Weights of a small multi-label image tagger.
Training: adam_atan2 at rate 0.0031, 40000 steps, batches of 256.
Data: 101725 training examples, 100.7 epochs.
Rows from block 5, named by matrix and row number. Each number is 200 + 20 x the weight over its row's rms, rounded and kept within 0 to 999. All counts start at 0. After the name is the row's rms in percent of the matrix's.
# convs1: 3x3 conv (model.blocks.5.convs.1.weight, 96x96x3x3), inputs 70-83, a 3x3 kernel for each
convs1.7,104,168,178,203,179,189,187,186,163,196,178,212,206,205,201,214,166,196,214,163,174,167,200,218,208,204,239,199,215,204,206,203,188,203,209,206,203,193,184,184,214,208,209,212,206,205,153,154,154,161,177,155,148,133,145,165,179,163,193,207,196,192,187,196,180,185,168,189,196,192,182,186,186,156,172,156,162,176,181,151,183,193,201,214,198,199,215,178,199,180,185,187,177,175,200,212,173,210,189,166,187,200,214,201,203,213,187,189,190,194,211,195,188,202,213,199,195,198,228,204,195,214,200,189,245,218,234
convs1.8,090,201,182,188,210,196,218,187,222,222,144,198,198,165,194,214,150,183,175,220,215,202,192,199,183,177,167,216,193,202,198,181,208,217,180,221,221,201,199,188,180,202,176,179,231,221,189,221,192,190,221,216,186,218,187,207,193,196,197,177,167,186,171,179,219,192,187,222,215,169,211,213,171,176,224,201,181,221,238,164,224,186,176,214,196,192,206,224,181,162,178,208,196,200,199,208,175,196,196,204,181,172,178,208,199,183,211,212,222,212,194,210,221,208,218,212,185,200,195,211,230,225,194,222,238,204,194
convs1.9,101,204,197,219,176,218,212,181,183,180,173,211,199,147,212,202,169,187,187,181,214,242,189,210,209,185,221,217,209,173,198,184,197,205,205,195,202,202,198,187,209,210,189,195,207,200,191,182,189,206,208,206,219,216,217,186,196,199,189,195,207,193,216,244,214,198,163,211,227,189,230,230,203,170,164,180,179,194,203,184,233,229,219,233,235,231,197,212,213,169,204,232,192,189,204,205,187,202,197,205,202,220,219,208,205,208,191,183,199,217,222,206,202,188,195,215,209,208,237,237,260,222,199,218,173,173,219
convs1.10,106,178,204,222,177,198,197,187,188,210,165,182,173,209,201,193,147,184,194,178,180,186,202,211,217,212,241,226,215,212,219,169,178,207,198,195,205,193,177,197,189,194,211,192,196,205,161,158,150,166,182,162,150,140,148,180,185,167,199,198,204,205,198,205,199,197,182,196,194,195,201,216,212,159,161,163,172,163,175,123,154,167,188,202,187,214,220,178,179,161,172,195,195,183,221,235,203,211,208,179,196,208,225,202,221,226,205,209,201,206,222,204,197,185,210,200,205,205,215,200,168,209,203,168,238,210,202
convs1.11,100,183,222,192,183,214,210,176,204,204,202,208,214,189,210,199,208,184,212,198,207,233,209,232,232,206,230,261,177,180,173,220,229,230,228,242,219,165,150,153,205,208,210,205,200,198,197,207,176,213,216,229,193,229,206,189,226,227,197,222,205,207,209,225,212,200,199,200,241,219,198,187,191,167,169,184,188,202,211,188,214,213,182,193,183,230,216,208,209,220,180,199,172,174,201,209,173,179,187,136,206,211,202,207,208,200,208,203,196,162,209,187,175,214,170,157,184,197,219,227,222,211,209,217,212,205,208
convs1.12,098,203,223,230,198,214,205,205,208,219,162,193,174,192,216,183,172,196,183,217,215,225,220,209,216,215,242,237,195,191,185,191,176,219,222,208,217,194,168,176,176,165,195,186,199,218,181,205,180,211,198,194,192,190,192,186,200,192,206,206,206,212,213,208,215,205,198,194,200,209,170,213,204,163,157,159,184,162,168,165,155,166,181,195,157,228,191,161,206,157,187,224,221,204,225,231,214,209,212,198,193,191,210,186,216,209,184,186,188,194,209,198,195,180,189,188,200,194,192,167,139,199,201,148,216,199,161
convs1.13,095,227,203,217,223,200,214,230,194,203,192,177,181,223,198,195,205,184,186,162,212,204,168,189,210,155,148,151,226,204,210,219,207,224,223,215,203,190,173,162,187,206,172,187,200,181,215,198,203,217,193,200,213,209,212,178,200,220,201,198,220,221,235,240,209,212,225,184,196,199,175,192,192,173,175,198,171,176,165,178,172,176,237,225,235,219,201,201,204,210,221,173,197,217,213,198,239,235,216,245,207,200,197,213,182,191,208,188,209,220,211,209,224,206,191,216,183,182,204,198,227,212,203,217,222,218,225
convs1.14,096,218,228,211,201,228,210,172,203,188,169,163,165,156,177,173,149,181,174,181,179,184,213,187,201,185,196,205,218,223,239,224,217,238,219,214,219,212,212,217,203,210,204,224,224,221,203,216,205,210,225,204,219,223,192,202,204,198,205,206,201,196,214,207,177,176,172,193,189,190,194,209,204,185,190,201,192,198,191,222,208,194,196,197,213,205,179,184,187,178,191,227,216,207,208,221,200,221,223,189,192,197,199,204,207,202,186,190,192,212,204,206,214,201,207,225,214,213,188,178,167,198,195,161,190,192,176
convs1.15,101,176,170,184,206,207,201,189,189,197,156,225,226,149,194,211,156,215,232,207,185,197,193,190,195,192,227,225,220,208,208,214,198,206,214,201,206,239,243,225,191,196,172,185,181,169,174,204,199,191,209,224,186,217,194,164,221,216,204,210,224,182,200,234,203,186,205,236,210,212,212,212,208,181,208,219,188,204,237,175,223,224,184,183,188,194,198,209,197,207,223,220,184,191,216,193,185,194,198,210,192,178,203,197,197,208,208,190,199,173,208,205,233,212,220,219,207,215,172,153,187,175,175,222,203,192,209
convs1.16,098,164,203,165,127,190,170,162,182,170,204,211,210,200,215,192,192,190,185,191,210,195,206,204,188,167,203,169,191,198,174,215,245,201,194,216,190,222,223,218,207,213,207,181,190,180,181,209,190,184,206,181,207,191,199,172,195,201,206,216,184,221,192,190,178,189,191,203,221,228,186,190,193,176,182,205,211,229,209,203,193,188,153,151,156,211,191,180,173,173,175,164,189,188,154,185,169,191,158,185,213,182,198,227,192,205,208,191,203,160,185,176,212,210,178,188,177,164,232,228,227,214,213,210,214,206,205
convs1.17,099,191,191,209,190,194,201,201,212,208,130,181,172,132,204,221,142,208,217,196,224,216,222,187,188,216,180,194,215,188,194,188,181,159,221,181,176,197,200,186,196,190,175,196,168,195,193,194,189,199,187,200,204,207,205,222,206,235,194,202,209,224,202,212,207,190,200,223,182,162,249,168,164,173,167,155,185,226,236,163,218,223,167,223,205,189,174,203,191,174,199,258,222,210,197,177,176,187,209,192,197,190,203,208,203,182,226,207,204,210,217,222,207,216,220,229,217,218,199,183,215,208,196,237,230,247,228
convs1.18,099,198,197,211,185,173,182,216,176,182,219,221,235,225,192,215,222,205,213,178,163,192,200,174,184,188,210,180,201,146,178,183,159,170,174,172,187,185,153,158,194,192,199,214,216,210,166,155,169,169,170,172,192,173,184,225,223,228,221,176,216,204,196,209,202,200,204,204,183,219,209,216,222,200,218,195,203,199,198,199,201,198,183,219,199,198,167,189,206,202,202,183,196,215,181,195,204,200,176,183,176,206,211,203,216,205,188,198,205,166,185,185,179,163,182,221,209,209,219,206,229,212,194,216,218,194,218