{
  "train_examples": 101725,
  "image_size": 24,
  "crop_scale_min": 0.5,
  "translate": 0.06,
  "arch": "resnet_bottleneck",
  "activation": "mish",
  "depths": [2, 4, 2],
  "stem": "deep",
  "num_labels": 7,
  "residual_init": "zero_last",
  "optimizer": "adam_atan2",
  "lr": 0.0031,
  "beta2": 0.98,
  "decay_fraction": 0.3,
  "final_lr_fraction": 0.01
}
Rows from block 2, named by matrix and row number. Each number is 500 + 25 x the weight over its row's rms, rounded and kept within 0 to 999. All counts start at 0. Numbers have three digits each. After the name is the row's rms in percent of the matrix's.
# convs1: 3x3 conv, stride 2 (model.blocks.2.convs.1.weight, 96x96x3x3), inputs 60-71, a 3x3 kernel for each
convs1.0 098:486511568464459541453492530506503494491480452464471446514510470483478474534543525518526503519513514491515506467479496470486464461442469507530529504519492506479508538519525509515523498499498485511501465509507460499491519507490507517516525510505545512506522532491519514512499539569471481562454471529489485441465499463494526470
convs1.1 098:463461468470447465481455454507499511520514521513487493543537539555531534508525519456441476462484466464451437496535505527520547524567565485476497450496471473465466513486500509509500540512517487515496491479485483501496523509539499510501535520515499500514516518528502492504497481471533515511548541538510508524510535537510530527
convs1.2 101:503481455523513458516502467495508531456481522475491514510507514467497508452502525522497476504486468510497469504514517474473508448477516535522488538492458533497444518521514503499544469529545484487461501516477535523478494496477506494510463480508515523521496503503507529506470473500469488483457472507515483506495490524468464490
convs1.3 103:485499505486492486492515501500526511525516514500485491511525493503491475487503479504491521486494492482495482479473479463479481498507518491488498472514484482468452511525519521498521506513482458436446486464452503503504477490503479514523491506511511538526500495514504468470481469474461472473501492506490469489478510482450457456
convs1.4 102:485479503472488502497501501484483505479489481501514514521531493514519488503533518478497475493492452508476470508505488471511462494501481504490508490481514482495517495482448485467455478428430474469425444448468450459493531526527526497507523491490497529532509497497508517510527513488501544500502533499512520506510505533534540514
convs1.5 099:508484486492486494462442472503483511507511527507480454499486501504483459510495483500507514489484492459438465487499511508519511529542542534510488494515484517513487497502512505492506466443455514514492526505485503503501479488489497493459467484487514462489492501498523517519480483487464487465492521511509481493524514521489513510
convs1.6 100:523518494508503513518505489485459480480485483457491505514467449468475457510483464511493489512479518517504506476485492466478490465454463528500495527502462479509434519507509452490529451504514490503512484482496498463489513528546481488530449465498500492487471498474490523492469462454461486452500493492485493494510504490475508493
convs1.7 097:485540541431511572438446538512484497511519483498517514511501505478452492493445459494548548464477560454438501522468498470512496489432472495532506526504487522517503549511484500496513506495486516513534490508522471471499494483494460471467489463479505490480515473483526520487487502478465513494507507497513485482524514507522518505
convs1.8 100:493495506495482509510528515469487479495479470532507491523490498509517508483487480499505508499458491497470483504509508544536506556541536528536524523516544509560539516499511514497504515496476526511539510494519508510524481463480479474478526472468518549520506526526508547508469462483483492471494501506476469455483485460472467447
convs1.9 096:509521509519503439494499493490493495490517519465441454517550537496494503503499514501476475506475456476503511501498513484503487512487509470487511468464471479493466501488477506504498497486477501497480519508456514477468488473492509502483520523486506554555515506565486505548510493470518507495490521531485463472477471500524487512
convs1.10 099:499520489471499487460484481459480471477475458481498507529543538519496508519483472545505502510500503486515537472496504507520532514516526428488488449474452442436474502501502512491487542531468503511520506496500488486514486508521502504512499515480542538537520531533507511509520534509514518473471483506491470474507517488526516549
convs1.11 099:524543514526526537508532538485482503518520531521531522507499519499498518506520496484551520504540556522559552443441447462463439435400419535519530510508522534533549497484481521529512522510509500534510517506522485519504512526537525528528543532527500477497494516480498524493471481462459468430451441443549513520539531543553554557
convs1.12 099:493462504485470509500490544494452449522481427539491447493516479503496434497462420463436492475491507493494537452489494496501461504522483499487488480498493510502509500488488496457489473491494477506484474468477494478490510504497493518519492501506498490482490538471516530491501498530507502560511520552517471469533504455486453466
convs1.13 103:508495486511518510493473451495515520492501504519510523512543518529530495529507478513517503513502499486441500514512504505521489489476505501497503494506520446452504427372453429417488487489523539528525536528507484471494491476505487456523498508525486476470533497504525525521557549537521556499537536523536535520490510500476445463
convs1.14 099:505497504499537509478454479537529533506510509476506520502532498530505467528507491525547534529515510518449457488492488518507519540490528506505528474509539449435492533508523526472517519511496464470481498481486492481508526524519506515510473467504462486478522493492539496493524512503529523512553557530518513498507520521480506508
convs1.15 102:479505518465503535460464522515507487471458464513504466501473494496504515507520498489520547478506537493512528488494473490494476448488509493469463488484477496517483554513525517490495536553480503454470456444447440450473559522474520517493544510474499511529505470521510486511492479475517499520482479486492501463519509497514509504
convs1.16 101:474492503493487534504481501513505492528506465524517512547512514524511517483494464501510519495496529508496533509512487543527459502490445495506502483500548508503531527525433535507425534538462518483490514494525529517516519497488506504490489515516479493501479507492518496462482501482476497491516474477538517477545513493521521501
convs1.17 102:530541543497516517466443457476494507487512473486498503503529532534518532498489512531524533515498487472439465509530533527517545512518526467482485500508480476472481517520523503511503514505492491531518514521509482455476506492509475507523473457469477487488526533527519515532517514530527529526518503526448464495473485493510513489
convs1.18 100:493530530497506520515521511507468475493463461504484480513493465478471483520491487459455469467487467469462466526542531530515532521533520491518514492512516512540511517467454480455472475460478503531515508506533507516524497503477479487474477465464491494462489514480491472451484515506527491520538515498493478456511505443510479458
convs1.19 100:510490485498501500509485487502502498502493492515479490540540522542504517491504509509494507498475473491465485502502512522511525497502502497520499478480503486535505523486500515483523552557535506445457452446467503490510517494476474442459486476481491527509526522524529536514499529522521532547492513527507475475492471468484473465
convs1.20 097:473456464464461465478480490518517516539520505472494475522534528503540525482479474503498529508499512517519497497491498443465473455472482523526493535504497535502520482535513479460470496454513531532515526521515524560543527533511521510509502478503458482489467471484511488460519494504536517532516533523519522528512531546515543532
convs1.21 099:502481505504466506503479480459479503481508499517515520470504501512528511510517512527500511502498505499499493492517516502477514462488494531498551513461508525471489535546556552550552515520493471489486502478510532499519506538525508497480460444464491454512512514516540540554517512515514519519503519514490502527498521519520553546
convs1.22 105:490503496495498499488515512416424455423413427449450463485448449440447458475388430531554524513522527510545529495450435490463445498437463511497508536523515512545531466476468487495504479477453493495500485512496483501483494504485511500496498487486525512513512505510509504515506515505511519518526516504459405438484462436507458481
convs1.23 102:465491507491521492498505487546556559547510554551538552498481497482488488504502502479497527514498515498483510496497490534518513514522510520477487496503494522469498495476484504506501480514486490502518495505491492505499527527502516526526502509510506509520533500532534526529494490493476483493507461472532514508488507491522491503
convs1.24 102:514500513498509519504540533503491507469489492512483514532528516520526528494512502508492517504495504504500501491527490525518519519516493508507479508487494466493478513489478505510520545530493491488474454478467487497492465468488450474470492445462496486491504536515509539531488497508522525518523517506503496508464505505466478487
convs1.25 098:518512515518515487519530499471502508471506547496534503521532515526519538471505526485497451518506432506490462516511474509495507480452497493523529514485527510501539492529515499542470481501426494531527503540487503529496524555531513510490511492482503498515487522540468534518488500504498493519483481531492507505479457532480508550
convs1.26 101:522502515499495502491508499474468486436481489459471469474464485467464455471477474514477489480494501476507530509494474510487471531485475496470477468492499490496501512496504538517534513518515516518508500518510507507523509533533527518526538528497509517489498501487492501540491502508510522504513509483463463455469483485464489487
convs1.27 101:495500501509513507516497482497481495475481465489480486484459485518469480517490500514528518510503513509511513505525506540492511530523520506472479487503490517482474514506528521507516514513494499527522536518522509502505513516524510517546531550541521490488500499506509532520483489487478499500492513499495521482467486474478480486
convs1.28 096:482506484469512529443477507499485488523521522537543523489485467482474486531526498515550537488518535474490513539520514489466463519510498476478461502502506524533504515492497493476488433450485511503488475503502450446466517525511515504484482490486494497475499511508442454513485504508500504502481535502526517485521493490500526497
convs1.29 100:509498497507492509504506498482473482501498495509506490514503509487498497497478492489488502491496513471490514548568574537501564533530553498500464506522461501477464480466488465460493498489521527552534514490532521522527499511521491508506490509527432441424420492423453488456470484498475481479480469482521523510516517496503492500
convs1.30 102:503501500503502505486508512499477472442472454465489484477464496484472465498463477534531515523529520521536533510468471506463475526480463498457460488502488485474482488496488521511514498498494494511491481513481476481480502510510510510514512509499515536528513501514497521549529539531542538546548551513464461456462469464462470479
convs1.31 104:472464483484482480481458473536534527515512503521522508491493500544499497530512510503505513508499488490481488489498491500478519490507498471466461454499468470481501489490484479476465483485464453457451478475478476461463546533531517523490519531521518511514511467488538515506571563539563540533529534525509519500479499500485502503
convs1.32 101:456440476464501480488498473521551524542534542519535538503512506499516529483533534492492510507482502529517515482493491501513491513511515522493494503514497493472463479483498499504486457484488476482511522491491567527503453463465465517461451430468489476456507508496488500494477492489482508486510484506491524501530539528484483507
convs1.33 100:493504481491497486518511504517509492493499465487503510496519535531520525505510510488469488494469471492482466491486501487485495480492487505512505507484502509504499471465479493465468497460479495508516513498514493482480510507484498515463491469483477522541531514546486515512532532516537537571514529549497488485498492470461468466
convs1.34 101:509505506500510521504512527480499490479519496452482484513507501508541549511538541521517506537510519517526501471474465499513507505505505471485480477518499480498468459456471451451430467438441467479506480506491495482467462467492431482431466440443532500494526504513531510520562542541533526562515538532491495520487515538473516545
convs1.35 103:464413430485504476501506505480477497516517529498495484526520508543550538504519515444439471483524486485497519458464442473489471428447445502519502520501515533510489475456428481502475504504479499496464489477463478462449498477447495492461504500490481483502483478469501496496480468483463462483443467464488511523518510543521497507
convs1.36 099:440433466434453465465442457501515496505492485509509514526560540539504529528548543492487471491479507440469478520523524543506531520541548470478515455510470512488485542529531539526507513486490462469478495476474474460459473474516471522433481456480508531528525510540536528528492497478518524502521550545472478491500524510499511515
convs1.37 102:499497508507492508490489484526494495526488477500465475457486479461487493491511493463471506470489492480485483476478492487493505499482498492478475510498478505473486551549520534508523521505530502511505507509510516511524520532499530507514501503498467466488469475472468447456495481508485472485481475441505500497511504450468504479
convs1.38 097:523505518518487538525543544517491506521524504500526504509513527506503535476488474498487502506500510510516544482490528496504512504483501487504489508535473524495494542507489521513518487508522497508494505459508527535528507518507501537493499493521472497502489474488463447441563559533535534552539520543534548552521508528513501515
convs1.39 098:481505545455512532489536519517550523541519500456473490494464436479449413481474433477478503446500503466502517471463463475481460499493518482503507484520497494494488506504509480482492496516486468453479483474479486510525483502519513502540521535537523497495523513484514459482498474497461466485442449492519476484489485480510491516
convs1.40 101:483472459469501493495493487485506513465510510496501520518509502522502534500524531488491503486501498475491492530523527529503544533549537526535511501494508491511484466451492459438478533532525452431420457468439509460461521504488494490464515501480516504524538502527525506550555548543526527548509521522492496518481505509485487490
convs1.41 102:445429483469493467483454466497493462489477471479493512494537523505514520492480479478493511516479474512488474489525513503529534538515530504522524512511529510491510515468475514486442500478481468463487466481455501476455508505483497508503475480505505548547537538544516532520505498515478503527486536531522525473492505496507484508
convs1.42 097:486453465490471471497448483544505535517525520510495503521533521515516526521512515473484527513499532514486511524533532510528512523531522496490501497473494483465484498498479507501477513487473482450449470433454466437448505508491505525502480509508512520507519533530535526509438480453470506469498511502530503517510530540502515512
convs1.43 099:493481524488465518505508518524478469514495459467463427515502467518498459504529483495469507470470486482478480465425416477503423477452459486486476485474485472471493494471500484482525480480488460471499478474501485492527489467473473479485485456487515496505492487486491482493523471512529495516492496473506474460501485467479481451
convs1.44 101:457444476457454479445455469526501503516525486478472457486488457487493527485511515460407452456430482439425498476477453469503505468503517502525501480496495525505454479464470453468478439459488473472489452485484475475513531518473536486498492513498480490439504507481494488504492507528493508536486512520549513493524516514525522490
convs1.45 097:528515466515527455514558530511495502482482528497512522489508494482461487484468490510486436542506461521545493503473450499492454510489505498507548503489546465458499503480484493474472506486492527515470499497416512510487502522500502479495513497479489523542451478545504511534510517515523501524498498489451496525474482534513479491
convs1.46 099:483471476469474482518486460506514518533536525491486505490453444543532509547541506471456489483463478504489470511476486522516480522510495502513475504490516471484479467467507484433505512469480518500502487467488493484485454462474452475454484458478493499485486480496461466511480478463487498483510527501531526535529499521485483511
convs1.47 103:523511508519477494514491484514508505513514477493481460484490511511491478482463450522513478510497494490514497475507510494476502476505492490475494491520464509475479516511501490499491477503496471487469484456471504471462501515530498541529501521532490494514495494501532486474516511503506501518508529535510502474465520467484491490
convs1.48 099:480475488482490475488490475501479497488485483516503519456469436485491483478478468495499486490492491463475489479483504500487506542519529527541531503486516522531517510474522484496492506501499507506511488510486470451485494483473507457501485486502480487532495490548484527547536535539521530538510546547512484463482512475511507515
convs1.49 100:509527509541527488519474414509499510519491529555548532526530511497492487456469506523546534503497479496414430537531528539519477494459449492475485474459497523524529512540516520524520531503510507489479508501476481433389537523503538484478522510504480508538546536569525543549517525522521534494508503487506503467503469495490489485
convs1.50 100:437466459462456437501479478472475495470461502465490483485517508521477488517496476461461476463481449501469488488463477480457470486489476489510499484523500500497512509505525511499528461432460487497494501503474471453471476462464493487461479489511511491513463463473480497502556535560564532547518538524492466473489474508494507516
convs1.51 099:498476541492465552517479517529509493514512456521517479501488523504511491499509455483490506487494522524510517499520513520495497504517497490464496494468533507432512525516471510534492522532492500485499508496514543507515521502468496521501472475496514485520470505516521521516500516520519491482510468478535508461535538470504496489
convs1.52 101:500512528490499527455497512460496452487485449473461456516519531500507485512492492511530519530482534518539527420467486452480466455470443468465468457512502475474500508494503499513501476508503505514492525533498500512486471430424449486459449476477517518517509507498507491466481480502475470504476452466508520523481525464476494492
convs1.53 098:496489526452483488491491498494503503476497465493483462505526500535527523492516513472470505480469501493470473507501507492504521502499482493477491470480482480480456498512511516516505500514512463425468456466446478438442509491464504474502493497515500495503502509503509525501486508513507524505490494517523498500503505498516513490
convs1.54 096:494489460468483468477469473511499520470467482474471470520536508537513506498485495512472496474473496471491470512485482488497482477499488487492461466476447471460462503516501507516527508535526507499506497485505484496497481476479486490469490482479472471507490504485513484517489497523517523512497490500517513497506483480458484463
convs1.55 099:515524531520523529513522501476487480529515516499483513483513462504486483446514522506493492478486465460479480517524514518494490478468509475503495493478494547562561502514557496507516486455469516518508527505509525518512527477485508485481481489485529538518524517504508489501536550540535523511476510538482472470509522517557565537
convs1.56 101:506511524521508517502513497522513520494501517496507501507494517487511481479498498478489470516495464529506457468471458486499491464513492469495503477498534483489524486487483476485459485467469524516504519510496517503505493503478495486478507475455481481517468486491468483501482468477465438499476464495538526504490505520519536515
convs1.57 098:522518538515504473529477452508496499511513510505484460514520491461505464474495491509470495522446450532502494482492492473524484497490476529527549533496548509482503543539514511504483521510505519474497482506473493496483470474490445473519432476526503507485505476501504500501479493489460470468454473459536518495515495511515496511
convs1.58 100:513483519501479485506473492493518507512505493493485508539548513540524516542551530504498489528503488512517505522538543519514532505501515430452467465508463472458460502469518490486508462485507505494501524499491543502492491491506491529529480501531476448448481493444483470461547542571509480528505508508491488493491494508484492500
convs1.59 098:491496478475483478473487513466474486466481478470484481493494493519501487502496468498495493462478509458466525490504478504510500504529503499524525505500488504509503531511515489498518463494493521511530515512512483494498476485500492501500501507499484477468446472451455455473461447461486492487505477494522505528532479487484476479
convs1.60 102:531544487542524523509550539467472499458447466444456484510505535451483527466451493541557499530527540515535522511529536485503516479531521470482488508503509476506490474439498473504497500480484509518485530516513521530492437421449462444444440414473506492522494494501500458484529514501522484521512530523486466509506486471518503545
convs1.61 099:468482511491489514514537520507485470499489471494498471471469438519523482497502475424450474437497472468493468472478459459491487493487484490475501491511524505543553490512499501472449480456453464449458473475507476475500499520510517492486502484466482491473480506461479463461487494487506503506492491477518499487542523487498502489
convs1.62 099:488496479506503498488500483473474481490489472508516487523491494473462466511472486503502492497491503496503506522516509505521516502515504481488477490507490491506502512508497492509508502518488476502504507510506488491490469481496481476477483472485458455456456489434476481476517508519518508534528514524490496464548492498519525516
convs1.63 097:538533503537509471513503471537514500525494507515497516555531496503511481448474509506497483501499448512476450506536487495507479474511520475515547496502532491529544513526540519543508504502495526525495482529437472464438552554503543503474523496464452492541489517549466526507496485482490480478480476529505484472501500490492476477
convs1.64 107:534497501516488486499496481419462467425454418437426425482468472445471443484470478535509465509493491495518516502490479503491485500487477491483475490478479495473470487493500517537526501541524495483508503500485493485479472494509489486504501492503506513533487499520494504540531497506522499504508488491428439442437464436478487481
convs1.65 100:529507512531497522522509513477465470496502487493483491500492505473514530490509496515501483513501488532520487499501527513497520508533520487511529516510520520517519524474519498484479500462489524516492543515531547553543453441475464501465458442469499480512513507495530498488476485504481446529476483479501500502511529472505510483
convs1.66 099:494480469467484446450471494500503518514499522521527536433501508509533557501511529511486467514514455482502482495504491482485528494493511486495506507544527449445468513490500497466500546538507506513482508531487474463500491466499479458495477494507489478471451467474447440468502525508494500498489494505529521510529484491518530492
convs1.67 104:481477467488477492507491470502502506517515500482484497481480478489484489503497484471456442440453447462445430490498490487490515510518535497499502477511502540529515480498487476492475485486473489510497500501504492492495472458465461493450472480455493488502481475472499488494511496503503503496488481472504500516494510507497503509
convs1.68 105:507508498501513512502515531493503494496505488489514511532507501522501505513503519509536517522522554485534539506496493511505504511521520458469479458494471481495467494500497478457462481474435489468489501496468509493461496470498486483440501494477493501498525506539529501523544524504530528525507530525471480491494498492498508518
convs1.69 100:452431436460463444533532528504494498511543533484508516526516499521519489542529527475494495456481489531525527503508527490523518499494523496516500543545544533506528506495480489459448511472467482504477500488494495511516504516495501510471514529514489479466447460479480481489553534512490498494501511511501489488508505527527534523
convs1.70 101:514527509506502521503523522455471505499523534527523534491498500524485501482504491526531497542514529541542528460504501466480480487494489522493523502503526496498520472470497490488487488481485494488484514480512497521515522516556501527532521529528522502496524521497526519514447471463456478461487475470474470488469514496485506497
convs1.71 102:519539536515488530519544552466478472481478468479473440496485481477457453477445450516491491504492495504505501491506496484505512500528526490500509479506503503491509498450473505496491503504490481493489488476479490492479491462467490478473482448502544537535573549501555532507480509517496515521509525531496479475499513431497459464
convs1.72 098:517521491520523495522528498499480488510486449547501482507477454526492440509499495493509520492524509497473506503509500526494437519505450535511541513513521500494524472511527519484523526508540518518499535503473533488479486476521483482557494513530506535514489517496497516506494510499491484493503485503493514475503496490522494491
convs1.73 100:506520544512491542511524522501513480510515483476469475485482482518526499505537520506517524514494561488509542537525503489515511516515520480519488506510523473524480501477514495476532492480507523539555524513554493503504489463501478444479495491515509515496508503462501522466457469503466503514496512516481526466521524483500521479
convs1.74 099:503506488495504488482471480529528490524513493500491472503521516505529519489500501489503492503508506502500494511529559511503518506512514493465489533520500506480484532537539534524502523495505532517494514499518494510504481508486500509513500507525511490485477488466524511500507524500486474492471475470510515516516506509516521523
convs1.75 102:475481490498491489473466474540538532520502547543532523498473480512494474462472518480484506487509489501490483507494497531517532509498498475450473474517524481494506512493508534517489507508505533537527520490506505488483501485471484488476495529490505488518509509505527525529527508495493477480482461473516519527505496526513508494
convs1.76 101:506515529509503517512508506465464463444484474467483457468452460478493463520490495496482500486499488514491480516534537530528559525541553507497518523524525521518545500467469491491466480462492493490503516492506497486483521492513494490500492471514497516506505485486492512485485517488534529519515541521452460451426472433462449484
convs1.77 101:493496511507505547523517520489477487465481472459460485502517501517541517492523492430436478455472482462462498477481464497511496488482499490535506501533500497456454501451444450443486499512494515507519543523544536532549498491480493455468479453470509494495518515502464466462526512504525529500481485477476513497494500474477447441
convs1.78 099:487438464465488498485498484508501519500525533516502481480502496476533525473530539460436456490473480473468492484490510448522543481521524524540528534534509504474445512501494490480490518495484533489493498490460502472454482469465478476437503445452524509510503525512500533524476478509451536515467518523519526520491539526518512512
convs1.79 099:501480490507489483518481480487493528497487507504490503472451440489488521503526513495511508519528489516498488490510492500520568503558573527474487506497498470474472482481469466482468472464473521501438529482462523487460527523501530494475515497485464480500487493504523485485445506513495506553507530532497520495519520500512499504
convs1.80 098:514479489482485466494471445503496508501489493501494498483480482465481468488510507519495452487442440447431441489492472467494487493511487509445465471472493481491516492502509519515531508498509502476479480478470491486489490516526520503546521541536490523508533510490507508499483492507499528519511529506501497490497491491513501505
convs1.81 099:538509486541522460542508497403420459409443464448466489520519542516511535461486464492479501482477448484458469539542545546486576497535532496489450492520499501502500455458481496492495515525526511505483539500485518487468496470495489498451492481492479483514457455482485482486443469487436454478451445490463489494453457478477463485
convs1.82 103:479462467513510490534502497521535520507495496504505509512481482453464462511489512488500509523507510526511498490510497504522512490476505525513518526514521497507513485488477506477476483500481494499511518510483490496478498493506497492548502525540502498466507507510523543537510474454463474450471452472541543552505540497525500496
convs1.83 095:517521520522556539500540538492521538535552542525528524463486486523515515509532527495528520499525517505532516506530540487509498484466486480477495470473502479499501521528543539515522531529533474489469497474474477493470481503456501517492490492506540535531546549492504511483519537492523512453465482445511492505500491503458488503
convs1.84 101:503490490512491468497477466511552556500509571521538543498505507505503519513533507442463482432504502437480487495500512502496534524522539492476451518525485500483487495470520495500526518534531507490486514489477503505509481498477507487496494507511447463482459466477472457494486495508497508502528512507501497533486507516502525530
convs1.85 102:513510522482493477479460468471475516493498515518519530562579563556532560472451464518518533499504504493502502524531511503488484460464456468469452507518472475462477521482525528529533528541509492505505503490511525492502509504498501492506501536528489468461469522516456472477523524517497486457483457463456435490478495514501509512
convs1.86 099:538484493503490474488517512501484494501516476485503485494526521470510547493526531535501459525501504528555514477490485473509522515497502473476522479484499447411461473463469496501428526521489525490458512490482519514481466487481494482429506503453499518511504510530492491535487510535504518544513527509487489484526486498535488499
convs1.87 099:511547539508497539506514529462451456498476488481503488506517517517515521502507515490510526484501518503493489495499486485493467510515506486495485511504490490503487494501467503523481467455450508524516519496521528544522534529526526521506537528535498490489468456494484498502537550521549534550541551546523524528552535554530548541
convs1.88 099:505492475524494467470464454470492492482495504492527513484481507511521486497521515517503491488475495493457466487462461523502476505526523482496490512497503504515493474475510464486485498484512559561549546522539526519528451434482412472446454433488510491469495476454486474462497486470496506476497527485511483492506470486479486493
convs1.89 098:501512474503479486495488476486506524481496501464492497519522504492509497515519534511489488503497502498490458502506496483494495525517519532519514503486476503465463511494510503489520493474507514517510520503524508521522515499507499526515480468492462475503497486496492458478475487487477484511483508522524492523510521519525525526
convs1.90 103:533550517530506523510523498480488503486506531492521508503513516466471501487486498530542515520503515524549533480468471494499485518479482501466478494508505497495484489495515462511498452459453487507477515501520516520510518505530498489526518507527497503504466489511508514523521502485508513501497494490531521537531534558528553556
convs1.91 099:498497439503523423480513442507534538506489502508497505534524514532498501514511517526544488516525494512511493493497486489524474463499467492445504477446495466509490511512538518511514492481509479487470446482489459468463508518531506507501526518515493557521510530515521473493470493484501484476483495469492532507474486510490486498
convs1.92 098:550508504519491474521478470515544501478483459487476480524527513523513487535515502513503491507490491512464495526536536519486563510522532491467458487501452456456449474475524473463525524503513493495496493459472475464477523517522506497515502506516469472455453452427459438423542536513543548535517548564465466474428480488460476512
convs1.93 097:515528531509485534498524509472500483510512497496507511480494466532515495509492496533510504497482471486477455495491500490501508521508515480507484473499476452472483487497498477507468493469479513509508556487565530508517487499500475513464470446453491477466502509482443460428519514495505493481512507507470486469500505461490523512
convs1.94 101:520526521516520491522515487529480486497447489525490512511494487491460470503469462502506516471500484467488506500476488502475496491493508506500514508482499497512482547535528527498518519516515487463456450502442481490467498498497505482499496523516538533528510488505511491497425437427448446437471448461503472463491460455455466472
convs1.95 099:526498469510504508502505489520519518526496461511507514465459430508475486475478483506521490464484467474463471486485491504504496495472531497514522513476534540575585505520509499510506485497481497499483498516510511495513529558517517490476482477449510522531515514527521506510479476456501505448496481515471504502525490486521502514